Weights of a small image classifier.
Model: 48-pixel images, norm layernorm.
Training: muon at rate 0.0019, 13700 steps, batches of 64, held-out accuracy 92%.
Data: trained on stained colorectal tissue patches (NCT-CRC-HE-100K), 45211 training examples, 19.4 epochs.
Rows from block 11 of a small image classifier, named by matrix and row number. Rows with one number belong to one neuron. Each number is 128 + 24 x the weight over its row's rms, rounded and kept within 0 to 255. All counts start at 0. Numbers have three digits each.
Before each neuron's rows are labels from the 100 images, of 14976, where the neuron reaches its highest value: "strongest on" is what is common among them. Only what is clearly more common there than usual is listed. The data: stained colorectal tissue patches (NCT-CRC-HE-100K). In brackets: how many of the 100.
# fc1: MLP up (model.blocks.11.mlp.fc1.weight, 768x192), inputs 0-95
# fc2: MLP down (model.blocks.11.mlp.fc2.weight, 192x768, transposed), outputs 0-95

strongest on: tissue: debris (74)
fc1.489:158111152126134124156130146157131183140116118153126144176082124107135150084121129141132148124127125129095178125147135131142087121136154119128131155130101133117145121075125135086098119153111117138131142105094131093115089174148133122096116115115107133126137095148123134135153147172117115176
fc2.489:131105196076174137125093150158119139127137174135124110104111115133126127134140125128132118130096126086177139093098124119100102116170117137152134115103188119158122128125115133158105101108122114105154120134125148168144102181132143148146104145105123161110114140086117051155147149091145105119

strongest on: tissue: normal colon mucosa (100)
fc1.254:098098072158109163106094136121106127081143116108133123130134115108155137140140128085125144119160130130123138155072122110120109109097120141121170095129162138108078109109121142125098144138140113142108088111147108141118168160104123108166131122109128122095134133126141113136144139158117073120
fc2.254:115157099071140145121188162129091119120109145184090123118156155150145125134134104137166135188135128122157139170096161139134154137145109089118134134134093125139119109116072146098114125106164116124150127129129121124137169120136116109143125116068150131173114137159123117171147114130136131144

strongest on: tissue: normal colon mucosa (95)
fc1.364:151153183150124118137132135125155122120119156152109105083141098116153144075135146120123119161163124121122105144087099144153150150134139135098097108163145118152118135122139137139083133098127187122125134109153071166141104173102102142146138131146150120096072119118110104102116155139122116124
fc2.364:132105098125122118118141148110120112184179159102152122177134103077097135140113130112131125126127173120195126114124138146098113116111117096106121155113093108119133133150128136122108111113142174162075142131135133138140131161106117178194071138164138120145142142134128143146150185158106135131

strongest on: tissue: smooth muscle (94)
fc1.524:128125185097107131119122111142133112156114087132146131128140135129146115143127162145168148129145138091093112153150118151124126157131124085141109068149147130150127151117112134101139096111147112155188115111095097138114127093126118141163159149125123153119124156126124123100115128100110126146
fc2.524:114102098116127138100156127154125108137154145138160133144158092116124138149119105134087157092085092112129143138130101142141124111109108094130151130112135135124118134088100121132133128167135089111082111096122154111136152110142088091161098094129120124153151150104127174118134091181115161146

strongest on: tissue: mucus (49); tissue: tumour epithelium (45)
fc1.474:174135092146117105136114126122137150154112139124138126129143148173099107095084137147141154135133107100126127110155148122129119113139124133143122085152125114170152130124141161158102114143124089156136149135151115106112108126080165100136129122104164163108102123119115121144112106170084108121
fc2.474:127074109159128143122151134112153143097137119114098112161159137142197144120151120117086100126147109097118130121139108110155142139105131097120140115127116138091155097121163092109103156144126120105126152102165143174113096137125120081134178160119119169118122083141120124113107151063109172130

strongest on: tissue: normal colon mucosa (61)
fc1.634:084095116140127126104164143140107094123143155150115125128168162129174176125154124117109071135181157163130132150087130125112139116167154095103144107129151125092112150159160115159133146144112088110128125129101114131077103135128114137159131141114083129068105166110177119154167124148115154124
fc2.634:107147109087158157108085132163121097105125161108140107160128151139160116132148099141133140175132107127095143133161148118139062127118126108122126101135162134168110132112129156148115118144165124158113074149173131119153127159116155122111076106121142157142125156133118078099152143142132123126

strongest on: tissue: mucus (87)
fc1.132:184107149086128127089136142147131139094136112148154174170155140106151133137129089140127137089154164140117092125078142132145146138094095147114125114124112153144097140155145107151115156159121160188134115119169094129136149129127154086155169085103118117108134104114181130112138150081101128107
fc2.132:103114109123163164144132146117128118113110157110159147159135147102102105162129125140126095098162143132084129147127140121094081131091108131126120121153129131162101143107116122117154141091137104127164115156147100100147140151117168105067075123128131122173126122178087160147124170104128186176

strongest on: tissue: adipose tissue (47); tissue: lymphocytes (28)
fc1.136:095105122066103140084151077142154127140094103128109144153113143140186093142121116126123139169100122177112111130120138123101087142194140135155130126113131162115133133140100155160123128151143131122143128141150170130070121114113096135103134116125140129116111121114110081130143108114104129097
fc2.136:149148081166137098142151098156111136110133128128146138104113124085135159172132122128120100162087101127115096142107140130166142143168141144095126133127104151119139122147133084120131111117142143144153122103116153111127171122114117119155103135161096114115111100124133124111105069115111118139

strongest on: tissue: mucus (26)
fc1.272:169123128090116150123167143095193133118146139138123108137128147135142114122114107118132123083096131149104111114139114119096146111155117120128128140143102130083138131111108119120139110124102096134130172132121113117125134094104091147084107116163081153104142110204131155176161137119157091150
fc2.272:113122133123132128121136170125095076129112134139139119129148099146101084127114171117148093077110102171140154112134084130115122118119151104143141138143113129085119163126108186125108153119188128142125087116094121111150128146095097119155143054077144172117139105126116161110102124181135162125

strongest on: tissue: debris (70)
fc1.419:155106117147138117089139110124097137168128141107104116169118124155106166163130078117144161096093117144099132127127094122103133163143152106108134147110117165079174115124115099114139144169108102108137132138147160140121106157134166187147114149109110129160115136075154130108122101118159147125
fc2.419:095125106099126150132146117152142140092119152147143149135141114132143113148153129149152125137108094180163127165163148089141125132128157173132105157148139146147139144120127177119126113153111066171133131163123173152137128120148151140156157118144134153107118179115120115163115161075174146079

strongest on: tissue: lymphocytes (99)
fc1.152:160106139131107128121147179126115123138092133160144140125115105120095144136126112135143111077117119100132161145152084134131107145115124154167139149130109114125130092102121151117138174095114122162146142116104129086116159105131098114113115100110118165155137110132092094063103129153081122112
fc2.152:136147134115128085119150144153115138118148102132143096108101156120090148181141109153133092074091115101109114135151111173093129140095094157127152130114141088120110126134124077133097096107129157131132120124143083165119086114149065141076135120088101110130132175116153152143138108132117156150

strongest on: tissue: cancer-associated stroma (43); tissue: smooth muscle (33)
fc1.67:129126075119107151086115111117091169121101091117123086135100171109127112128149138125135123101106135108153078086135118109121117139129110163106129179133137102153131135146083055176109120140079164149138134134103100128151115179122138142109106184131073110123110123116129138176151113116128081125
fc2.67:123061165117138126162115155105113115155151132105132149145120136111129151127118145145121174096149114176138179087142119135130096130082141112108125086173123167093112165156143163138102112124108103105096100116085136113125130115159089154159178129147130158094163118107137165132139133070129121142

strongest on: tissue: tumour epithelium (91)
fc1.595:097112173137128152142147129111098154111095133136089122185110134129117161118089129149097143124156134112157146133155091174102120138160081118110134124152107112114138138144151182127126122174170161126125116110090151136082115164121108111136106140152140146133122113121101118109156120138128148155
fc2.595:151134136106147117137136135120133119119140154129141121136134129103117118150091131162122144136099117126133110132103168095176115115104118120135146112165143146142081117114121117137101071128121147151117157107149134151113151140148116122118107093165144164078119116146124086092105127109150058118

strongest on: tissue: normal colon mucosa (88)
fc1.741:120145118133140136128149123148130109096089110104156095158124140113105084093110134133125065124147148121105144166116172144096149184116127142139139097109100117075116115093157144145166122115142133150140102089139166131140120188121093118148157085112101105152144115130130132097088135114167152104
fc2.741:135131083109109133136103117109133167098098144138158135130122157083164106101124147130117148101149131120125161147130119124128086158138130071112099156153140148162141147104136121108121103146126117095167106145142110111126127135146147135185175117108108129131128164172128103120123100071124152151

strongest on: tissue: mucus (55)
fc1.393:130117113179128144119103109127171134103132139111153102132100167136151112104163128125121109111103123114160118089145109157121126142124144109131158125109102123158098126141114150102127095122099151147136113130122137098124120122120139125072104176107106151155104115124100128149157144130120143116
fc2.393:102091117086165103122152096111169166123160125130129156128144124159132110127105116133127104132123144127152109088125147151117159109088134151127120077112121190112115113112106148117141104158122111154129142113125092098101109146123168128143133135121143122160142140155171200121126158155112133100

strongest on: tissue: normal colon mucosa (47)
fc1.259:150115145130160107078107143133096105156129135143116125146122159064164148134088111103133095145094108103119128141131114125127139087094149143101141088110113113193159106146135137110150179144114080122165079139085145151112134147133139122119122134137117151112174123103143085144179113134122133077
fc2.259:071129135124129150111134100102146173171135120174167109150127115042115088086108140173173108090159133137126101162124112115115117124142131130115147151104136153149151138113166156110168096109130176190160119152114159110097148114132151131131129124089124125165129142074148103159121125115114119125

strongest on: tissue: normal colon mucosa (47)
fc1.404:140119148124086120134129140135089106125131113123143113104161153138143152168081102139084134148098117133117111164165115105105129118142073116138101116148131128121169127144154125140116130123126137055104128073146146122164150141106132082113152153081158138109120111114123128115115130156081135090
fc2.404:088119057167143123125106140104127176148139120096129112163139081099167155090115131114123120158108121140141091131133115168132099109147170174136125095128111133097081110140142093113157092152113126125130116133134095106082149142174070146127166117117127129173119134120088106169141153126116093107

strongest on: tissue: mucus (55); tissue: smooth muscle (36)
fc1.431:138112100117149115140117116103145085071127166141142127066139132130094160100104108110082099210098139141148157125145123090116126108141100149124126120126141133113122127105146140157111122127149159135124092105103114118128132116147060157123150134142100121142125111114140131137126142102093128170
fc2.431:131132176124085097175085115127109140087154102143089119144123173155111134126117171081100123130120127103099151155099159131128151132145142096112138128102123150152128130126153131148156094140122128109100142163165132123152109124153122119159108172128121151154121190118132105126150125117128165134

strongest on: tissue: debris (46)
fc1.710:101090134110120130094150145134180141145133114142131150110171129098106113106082121164095121117100136164144146146172123136135146138146116141135133104150134144124121114119141138079123081088123117108177126166123101111156107144125110131170102135164113146113134112154114109154157161110132105102
fc2.710:131141158104101109159132113156159122109091069138112139148137151138130117113164161161173127109125128128147150124112109089101117135092115109141090117136114128104141132154164094127130142143134121144106127150174197108150165093081158101128129129127091115185108139137119137155141117133126177121

strongest on: tissue: normal colon mucosa (99)
fc1.373:121095137096103186076113110131121108077114148148078116120117093146118131136112122102136115126144141141133130162095133122149142122120133130137134151144111089112079103130126100108114142151125122106136078127134083115099110178127116163136140127136145134103124124149157152144092133153118092138
fc2.373:102157122103142131107104173111115167150151133139069121145091112110146149134138127129167089154138124115103121111136135162147157151151115152111147105154150101127119140130121154155159120093145164140085159123088133140111127126127139110146084113166142134173133126137102080133118127123137102072

strongest on: tissue: cancer-associated stroma (57); tissue: mucus (35)
fc1.372:119134095130124176078183079135138118107097119130105117153117148188150145135126128159092139142117093141128144168160136137133151159127138127166125093137100104154130143127100124140099102101124142150132110109124113157112160128138179138128098164152102113149080125144135143111153121141138138099
fc2.372:101128136147138167149137099158142099115105082135113172131136109189161085140128120135096120136117132173123119121118127111162138130133153103099141118110176119088153107127110160143128203156129183141112114131106123152108109174134107105089082124120120155168143113140177152131120115149143126091

strongest on: tissue: lymphocytes (85)
fc1.359:103110123105177158106100148107131152129135150167127155106109123136156107138107117129123166110152111086086116167155109146129117129129128173135168143095112114105156131076116096110134135124147115110144120189122120133113136152113143152144151132144069144151143151125131131123132136106077114136
fc2.359:134123126065141118136171173193136127113161163160069125152132178126107129115140132135143129136107116118078139146120159132169149148112148132127085135136145153095112189105110111136162114120129117077176121137204166072094131104129115130106151140130132104125123117140148130069126170123101115162

strongest on: tissue: adipose tissue (60)
fc1.62:080081159109113112083132105129126175127126141120136109103123118131160167103114151138154126124122104099110154116113124133119159146059114174072129095139147132133133121119168101136119135200086116160124141109136115130084111148137136117139119118128142112119163146081141149137124137151132166158
fc2.62:120123101117134123164100128157131088128101187134135122162155178112132111143129179135110127198138124118125055120148152151118154128097136084136184129132072129130131173119143109107114126126126070116093148165070126148086145120124120129109109102127123130154130134119107082128122103095116129145

strongest on: tissue: mucus (71)
fc1.103:130142099128084091102126125117139136110083100119135112142102141139167132156154136152108160136136072106119111123105122131135102140199098133125123126100095143090132117121153167112105127142151102176163095115126126127110120119115166186117090137151147112128160091118101128165115119129117147164
fc2.103:102111144112140121149177094139125123172139108153145118103156156115143149107127149147119142170113126111084167145085115097147123104148145112099153113128103121147144112126120125097192114156103151107090115159117110161127115121135138102197187127135127128119172114126164138102111101109095112124

strongest on: tissue: lymphocytes (44); tissue: tumour epithelium (36)
fc1.748:118091116125131152094128130137137119159133123156131158110161108119122143145089137137140130134125165134176148124114138180141120145167152144174081111127107162088092096108148100181109067110130110082121149147145140138075149110097130155111104118126122138145109123100123145123122164147090120115
fc2.748:082192099126128144105170085161120145158107128126100118141106146095138132132154132145091147150155136142121143122108118096110174110133141058130177125121150135101130115124087128139183112125127142116146108071091088120120132118122165121082148108167132103117131157111175148066141134109130161108

strongest on: tissue: smooth muscle (98)
fc1.628:142121111152107115093141139132181143130133152113095118164084129149143125135112118157126128112136169215128130100130152127074171115120131113147073109147150091113166133079140129112151138160103129131118161155122100096161096100108164108149164154112136151125162122111140098171139125123118109105
fc2.628:085114161138162116147172111154136099096112118098085104143139153113129153095141111115162163085091123101138091125107100152109114122105117104120121123155127112163126135161136076119140109137137075113132136184145139110127171132138170137141153155102124102137134117146124087136128138167127153109

strongest on: tissue: tumour epithelium (98)
fc1.255:127105109117095146159115121160106125149142145152101100107104126144086112079124120150151134087153129130142062102097164105123148104155108090147113156153160120107134104135096164090115123150130161151114145157091134134135151172160096153142140164143136132129137083135133126109116095116144131127
fc2.255:157130173155063108132146144166113126110178163151152137135105161111128129090145104095176097124100110131110077139142111116127128152150138140139102128107133138151152093112105087131113084112131143163115132111163130159138160138144124145139086112123142108111122155088113115069129150116124114117

strongest on: tissue: normal colon mucosa (73)
fc1.487:101054130125145120089100128128084144081172141120131135115112109092127113100137154127176133146145111122146111082120111121136122085124123121116115114096092149123118114143107113150149139110130126162092099118119103064119121123129104140072145124108122139132141101138137133118167143106100080136
fc2.487:134131116119122137133139102156168128137118096149109155174111162141136204169115138137128117119163129141088179107108126124085136146160126155132129147110141111103141145146140148145140082126111101115144188111138156114145105116103170137165085160081145118152106143134138144149130112158120131149

strongest on: tissue: debris (43)
fc1.518:102148121129144133114138093144124110161128099129136122109138072133098107140113096150143118130151095138120121125106124111128119204097125136098130075119140144117141113108106120135164175099127085153163109075137121088131110160101146110125101130124095097154098146102160084108139158133147121128
fc2.518:114147152151172113114171079134102120109113109129124117094081143114133112138112087149146089087122130122129163095115120154105173125138122131147099119163106132096116156143137107131117145188117162130099110195137156132120136092104144118129150125176146139142142176156112126115105122132164067132

strongest on: tissue: debris (98)
fc1.218:163126103134153121161155122117168145163111129111085096133123111130128155130109089106126126126101135137128183131140120082117151137192118169105142092136141160158121123131105127146152098122138090084149122108095162107101129162107129117148153189108127136108123106147167109130129108108079098117
fc2.218:143120102139135146111144125109135150134164090152093127125150138103146118119137134165030134073117142139127155134161121196136115137121101123117131102127156105153119148176170153128137115127110113129209187131148109103115128126154121121167126146150111120147122115112133127114125119098138090097

strongest on: tissue: mucus (87)
fc1.55:140095145115095147092125155150087152141131135144158096128112156148157114084119127162107120120134094104142103113120130088129118130113101119105117144159149137144136160147110137131092122115145168145137109188142112137166084115091127099099160123126066111139120143099105126127144102111110152163
fc2.55:134159100104101092131173103145130158120163065120138102130121115140149126137138126144106138131188132140107139112126155152117096116124117124120142115136108095166124093123118098108137124131136178106116090141164109138141137131112148140135160119145126117123152229151124134168108099146128110091

strongest on: tissue: normal colon mucosa (43); tissue: tumour epithelium (38)
fc1.346:147158131098080107129148112123132152157129088096170135197112158156111103141098132079168109085106108093132109105126156147132113147134171096182159133141161086152107102125122135122151131132120127099096137134143127125102134105133128131136100166125121123151195132117116143140144121149129116168
fc2.346:133111118120091135127135135128136053099167119139141095098094138150151129090142118100114139125137139166180120127108133152113181161124139165201134134130136146111127095096145133116101133106108135105135114088081127142169143132119129121176121120136123138161113159128106123157126124107086137095

strongest on: tissue: lymphocytes (41); tissue: normal colon mucosa (29)
fc1.90:112132111161094121112142144136139113136135149131106109148110108091149117070111131144169138088151146134142144169146068114132076078080101144150108110119120136115131092110149156137106141148130127144092132138107127091109138128125139103148127121144095117110156154132109128082153130185144110124
fc2.90:180132181110158120134107132147098160171150130116116167179094159113140139120146149104127160125095134123180117122119157123058149118141134143092124128101163156120114124106135100132132090133145163103105132117121128157121140145133115147140142118126114111151134110091164115115094126071117134104

strongest on: tissue: mucus (32)
fc1.442:132131106139127132112118192196075145145142089135095090126131136125104134152116068106118121135129094102126141147088152102130133118152126128126132128148128116138167192116131131096085128128108112158134122148121134131135133133121120139100102153136151104192154102120125084107160143119116109120
fc2.442:145167146122114141160146147086144118119132118140159119092167126141141130110119107139158121107099100138128129146127101101177116128126120108116155124136136138134146125117119069118108094085171168148152107156139135115137143110084113133117139143079154108155145121125121154109159155103139103133

strongest on: tissue: normal colon mucosa (99)
fc1.717:087126093096142135126145116111147105109149104141108093120105128137069112126144146143148074132139149147151117128110138153156112117145094140165102077141117119082159114122132175166161145153072136163112145132126153128091157066141142121143121135117111103105145164177124054130131120111118142153
fc2.717:144084126150144126101108107108083149120118133119162136139130078152125092086123158151102133120139121125110134123105136109051104149178122090105103142166124107147113125086132118142090095089080146106131098128137104077128160134135141104149164098125138145121106147124134170124164159169116135079

strongest on: tissue: smooth muscle (61)
fc1.423:123103124135116125126124093129140087158129091129157130098170120127109133118080095146126129128151112131109129044114098121151100133122147136121109155096157119130118122130114133137099144138158106099133118135104080172142151160124075112145162151121197151147135182123169154126105115156099110125
fc2.423:145126118135151120118125129091116094155164154094111142134130125084129123154112106140093128089120129116134139118125130116130119130136172102107138145142116134155096091127168121095141114153087083174120143128115074151113131118143131133144167123114128104125123149084138142137093087155121169185

strongest on: tissue: tumour epithelium (40)
fc1.321:123100158125075113115095119124141117089142130138133168141123155120115118139146093201128108116141138124125134103136115115110173179091105087118149116156157133146142162086152118133146144092187136137157106066151158122147139160143116145149148103121143128107121173155150089090142129106116168125
fc2.321:121127138081135162123129101146127117116115166163121123180110125136144132107092105117130159127165105102154095133096140113151114118086159093175111110134099092079142156132111128121115101118145125121099113183111114097129127140144177154117103130157120125158091161132132144155132130172109144042

strongest on: tissue: smooth muscle (51)
fc1.446:142135081132065162087184131131099158121154131164105132099146159142097089093152142141125081104124143122139136158125123112063126177109161105152110157165182117169135145150108156122160105115086136119154117149143131112114113128135091119130129146097138143153122150171110140147110100139168141125
fc2.446:092129117155136143107158162185122134086079132133160116160145084119124145109090134137138123088150094157195105159125133076147144079133130108137116173124073155133122111109174132099109106132140155140105126081143149123165126178115138157137112134113113123138156139107119156165111110136135127155

strongest on: tissue: mucus (54); tissue: cancer-associated stroma (31)
fc1.84:157114120138112150164132158085092116134154071164167098123128144148136103126154094149135148151137090135101147130141128139145129104151121134124117096153134085144173173118167118129115138131141121164112135124145131121087160123161133124139143170111147134123134117092169100143123166126097106090
fc2.84:125109153157122149128143096153117136144152151120136082060117132111088142115124132112134116116097159140150114138164130116119108145126088115095156100102137113163102133081118156114121158111106117112111151138141122126148095168130093135108147123104149120152130139148119123163074126080132129129

strongest on: tissue: debris (31)
fc1.339:159124121145135121134151110179095118139138167159112106119126165179178091139118151149157117127107155145164113098106133138138126142143124112117135143068133098096143147143074105132153159119124144177083156134101107164133154153123145106050141123108086102154101121126106128121135130096124111121
fc2.339:128145107110127165140093142055118135099127115139073177119124090145149136111112128129161101122108103131112165159132152095117186121125127119122137145141107128109121108153121190103097096105107154124145114172117164126124079106101091153112135102117168129123123115116085083150136094121111129129

strongest on: tissue: mucus (48)
fc1.225:117089124062135092113122170093127127104118113134093128130168184173127113153139165115091122124145137145129127112084129128144107122135104157117150129098149129117145119130154111146131127125158067126124137152130098120120179096132107122114091141146115148088107069131157160120102093103143126117
fc2.225:093134102147123131176105139136116098139189137119078098152129115128118118116120132123088134090126160146069140119136118141150105145152121151161127144137130122131110136143109145141125133141120103131156107147156146169150084154152115170155093110138140123108140113160059133111121144108156142140

strongest on: tissue: normal colon mucosa (43)
fc1.424:156096105116106132137138161142130107150109104100128149158133126159126104131155105147131089129112084075089083138110135144128149118134084132163123127152109158147146130126121066138161131162126143118130132126139170134116139119118147115121138163087110120211122129139090105088087117080176102156
fc2.424:102132112155132097149109100125165109102149165119108153150134157092082134076137103135167149096196111104131097147119100118145142124084138130125144147148111121124107189135099103131116104122113102103163138115158130077111143169150122160125146125146143108131142159119128133129109128115127140110

strongest on: tissue: mucus (70)
fc1.390:124109105133116116163126119121103112077123141126133168142097133141136118106165144126091105165134159154134086113121109126132122154099116124124134105171141131110094111145162106149118148161156102074139140166141160096125130131114156101136114165112102149152140142117155134113126066094140113129
fc2.390:161149160120124150138101183123144097123108091122114096131131119101167104148114072119156120094092157134187123103189110068102111104123108138148106137136099130138107123115116154131105136129118110173103163139185132139156121139137150117127119129080117141090136139114124142105152108125108172157

strongest on: tissue: tumour epithelium (52)
fc1.541:123136164113135104134124124151152084135109152139141145172116124170109067169089104084102100162132104142124128098150128109170125149132127092125110186134153130058154134121106143084119111131169128107200138130127191162126155086111106139092172154114143107155106124148146128151123129151106125105
fc2.541:136175143149117129134168101068117126167121114071125142135154129139161131139091111130155158156115169131093111155116082104137130148113133122113113114110165146143111129143099102154128146097107137150092108141163088092149144142140094092152131108143149126147107131130162122163157097126134123107

strongest on: tissue: mucus (43); tissue: cancer-associated stroma (35)
fc1.314:133125117129117140127100160168162125186142115090126095129090137185124126096132118110141154116139132123170123116157135135111161130175167103125097130079129121143134161125119167139160123185129160111124130120116063128127105112095164131152133127120128128125168133151123138097151112105139144125
fc2.314:164111107088128110147141097106065101132100123106128131107137143139164107152115162106112129147108150087066113111114129126153144101108124151103163142122111116130118125141133121133153147106127137123126092098142128092117109092132139137109129124086107101083170132127156173111119103112091086121

strongest on: tissue: tumour epithelium (66)
fc1.160:143156103176091100106095145107131132096125114132134062173105138142153147116158145143126097123101103149154144129159171157141122088134157132119119144159110110132105149106109132133119107114119176133160161111111088129107145120147124141118115156132068178098150091134171139142117134102155116141
fc2.160:132063123135141147096174107129123102142174141097089130126070119135101095156117116148092136136111136117128093112121113132128066129176126120123093105137153123119133103132180137130136139148130114093114120080143133121130138116124150084187133125109128133139139169143107129125138105114105134142

strongest on: tissue: lymphocytes (52)
fc1.39:135120120142123123146082122127156128115052138141145165134139126188141114128144126143121158104134131088113104146122127111118138121152155158142121108130160123165198138124126128117086126083146149122083106116132129110054120146112121141138135134114141168106153141096106162103125175119105134174
fc2.39:119116139105109151119127157087134097146165127077155061112143115110086104162116134128133139121114135140127162134139101113171111110169129154140101089094138133152145091155137059094130131112126127179166085125174129120153108154123194126101085132107126121154126156130114156157155141107160130170

strongest on: tissue: normal colon mucosa (50)
fc1.633:111155148144170109135140123098143111062112131160127154134070136141154123173071103152113135147142126108152139121147144117156136140128111084124112088178140120179168132115110133125160152142106115091124115129085127131132125168104177165123081125120149081165119111148138122118113152142104081171
fc2.633:080093110159135140109104142125113142094142158146150076158136155125160104055129100131143126122132135133125105121105105116156124139132112143141123107122128162110109148144108125091098166155160070130128116137092087133122152131121108086130141139138129119101131153133153121097166118111127119119

strongest on: tissue: mucus (40); tissue: smooth muscle (37)
fc1.290:142114144144140170165092129133150099164124149143117107138167120144116081150121104157114186103127134129091086116139151097106125159078125127158148101117143145152098120115103149141127179182121117133128114129118198122121138106124133121078130134118095123128085136091136139133157116117085130132
fc2.290:138162114133140150138168145121144154141144117166151155146134168106136169134120131101122139090174112112137131094139131154130118124110127104105116117148095121117117126137103142148169157157095124142098177070136116102106176149129158151104079139157119135169145107125132162171157206125126130138