From a checkpoint of a small image classifier: batches of 64, trained on stained colorectal tissue patches (NCT-CRC-HE-100K).
Rows from block 12, named by matrix and row number. Rows with one number belong to one neuron. Each number is 500 + 40 x the weight over its row's rms, rounded and kept within 0 to 999. All counts start at 0. Numbers have three digits each.
# fc1: MLP up (model.blocks.12.mlp.fc1.weight, 768x192), inputs 128-191
# fc2: MLP down (model.blocks.12.mlp.fc2.weight, 192x768, transposed), outputs 128-191
fc1.240:483500483469375599516499538498544506499447495486479521510531488490505556472545560455519431463569497513494524544500453490547512481529535532424385510490506534506465495513532514482519439508526484
fc2.240:549489521534506521475511555521465553532501497408498486460500469484485347534523457503459531612492579525497487490490579526498519537495519388452467500509549491436466498484534519463445466493477520
fc1.241:414532538460444505486467425440525508507520458489485475532463531561563524499508568499501538520516471559544496507528451506586532475525508565514560488612577490469519524494488461500526527521490454
fc2.241:469504538605542553483499501489489506518558491551495443501467503466498500446467495457481531511519503476529452487512471518553483443467401534440480548385488550520476493516475562435486507532535491
fc1.242:487481403430547552519491469541426504464452522484473496482490459477506526488486565521498516482553498562548468444552560494490469450538542547572482529548469477501533580514492592505497473568536441
fc2.242:539449489552497446474478456562504429548571507441533556533556544598476515483542478454551553433505452533493525453380511492530529510495503400490498541435524495540435501476495484436404560530495499
fc1.243:442455453531515480450518489525529480513455422437462477522529521484497474494497534548459491428570499555563451538529440536453473490507572551493497524438502474480512565552440495511516525507441562
fc2.243:521497445557527549529395445474503506508501543508481522401472560446518496579544563467476481474501478499476441501466477525532514520491470554445570503483533484484510544518515462548537456458514475
fc1.244:519480457446547481467536467502453507525477560433554484504512591548537467485489467480443498484523523547502450527548509518492521534528510493523478520567526429505483485529502514433527505583530446
fc2.244:480456458527472455504479511490557503524527525452482428512498596567496582404503454515490455478568554567556494508542499523565515491504493454483506433476451413542501506484481464418414554436528515
fc1.245:502593505451520495507421480515478565497506454479495537429467508534523543492486532436501494519463477430474489487454438427515448630481541443508508448530463460486501522537534454512541531530527540
fc2.245:457513494513519512491473389466445538473446519509491520461486455489471553452465507492466508468532575461477547503511464482529509551498461489393579506516461455456482426486477566517562380513509494
fc1.246:430505609545574467535465543585526531495416513557426462510447503525505521482482530456532454508514479565537563540547468567457453500543574541469493536481510451535514562497485521470486518551518506
fc2.246:520473493555451465486417473567526488506532511464540497511477428486464509562542445513511513514474476500541475496471439598501519546554539472465435575449530474432565424493538479481489581536521479
fc1.247:512537418443424473499450551423537482486522514477510538430433443560484410442510465531513502486510428516501517564526452430581478540518542523502444438456458462564530552460459504467475520489504528
fc2.247:515574550565449494477507528478519561484429539515562359518489497494529503544477426440472471461600553500445494565502452489517517512511501430519508491523504506523511421444498520552508533539491451
fc1.248:431499472506454460520446513532477538538497480464459506531500414526520498430508507477488525437502508524519532491559573477528493465458537502529503477491434547550538490549530504524560507588475431
fc2.248:543545490542469472502565495496589517556476526521511522476478490474464578507498508515503497478511469570473467492445531569466473554477544447474521543474468433530477468463495516549434423487661617
fc1.249:525493491468435482498521486484560458500491456530469497536501511522495510457505481417504553506516475493569369457541491539488479516418456536495463501570509560455512527538553477474565474496510500
fc2.249:504473492407521558477491527548482559527516541527540532520479483489475508523433502476538467530502519450587491485483532473471518459494428505499522540486583495525531544508559504481448459523527492
fc1.250:483482476454502541477494479462510444508482454529516480508515540514585549512483549453503484473526426477468533515556420546422546554479425500547543494522472528519441527422517461514502522513515496
fc2.250:520497509508555473508523523449563550514566521506480544592472461544460538557514479474499522471467476432446490535503537500517516502464526490520487491509514397488459465491477512501443522472535504
fc1.251:507550557453480565450442444426566527508424471512486448549453461435461468437467539528457520501497477573523447548489538467602472559434470502420491513461499497565510526445540495524505544535505491
fc2.251:518539447470531580506511535446493489507528451547477488500536467514481484555515495490465478472443502435426575517477473508477542502438438445539641488457543537422460545491495490541595469446376450
fc1.252:496420437482467504490519497505560496471444466385491566532514485569464540456543512483482481539555476420495473496465555596504485512461549507501504522548474462511465551509579473501540513529467520
fc2.252:475495529559494539487427510449534482515511493542488539451540499431459476476499469562533457525503518482431553509433471452483486523528569503437463488388444462527510417543517510487553558526512481
fc1.253:466489486452486421491471498481491543523521505552518494416584482496525459501538492574412463481439521541490516500530517491488482467514489528553571593470436422549469468472500516530456509481525445
fc2.253:449471508541542467513539447559535484504536518495511496459457487505529494512582525533488439520558568500550492527459428529500487448501469461429587561519523548453507533492565515508470529464468573
fc1.254:516444465510501534537516490550525470521507456462458470505510484536490534465466407467526522495552489545477498549538483502478492519427479476551504464536502540537490587497547461583493515513549425
fc2.254:513492533503515495521460470457510523486505431465406488383500540511403510529481469499459485532488497539490479481448530492480484469451444478544467514439472454509519487504548476467512546467536494
fc1.255:525441468514473468433455414513537527514554366512501464535481455461520572517520514528444499572440517544558508514495480539475483513478592510576459514514581535437504487520529531487501524480498577
fc2.255:563523439454452544535469524453519465493424447480452497482413537499414447509491480472498546461489484477435537516443526466571484522472497482486435459484492537479481445530551480529550498557517518
fc1.256:494533462451473460548514457523512526539561525503561451501473470470456440456507544596450477450456527476556477482441444456467478525536516443484491463462502480538558515471550620516462481505530472
fc2.256:519512524508485528520552489461492480527467467572559502480456562465508500498511434486487518531587464499449647510465500505522486433539536509558492488561631533487488518518476502531465485553451577
fc1.257:490495516522503479572440549506547532538568528511457443466491511546523446572464485462524487516535472437508495524508490500524570562487470462573532436548563477529453477483525512543508515529504423
fc2.257:553557479542484500512511503477425468483574492474540463518560563483532496497432547492556583572557446529542450513509535525529552505517533557529485488439433497386492457460475463543504480511447509
fc1.258:513467431478488498441538488492489525527560550566494466465470471591535577548481468537426544504524510490451534507524478550538494420458547516479461480523490496471487472467487513504505448515546510
fc2.258:519480412501529526551516564595474569569488539500431456487541562441515570542536550529505436501457481469520498497454394498527505491504478442499530525579470449468476464510492416552477557513483547
fc1.259:474478501533531470483553446467446531515549454482509464545414464513475472457510474478529433529497537499468502482474443526491476547530521497369408466514531536530538536497501521514489520547491555
fc2.259:502556481483566485479543483567462533463405492485501465511506552577455490467501506494598477469497489579487509488515452487512484468510480527489482472576527490530462547514495468443504531530475538
fc1.260:422438514415505469488522486498490411418524462499477474568483468490604544500552466476512424558550558501449442450499488488519483525480559452529486466535541544566488487463491553543521384495522483
fc2.260:536564516452497478496476541463467464451532551606555499495526524547483525568562479518538503447435516534538549508473460559501429472613530510408423460510469558517504510495500507460464496456500508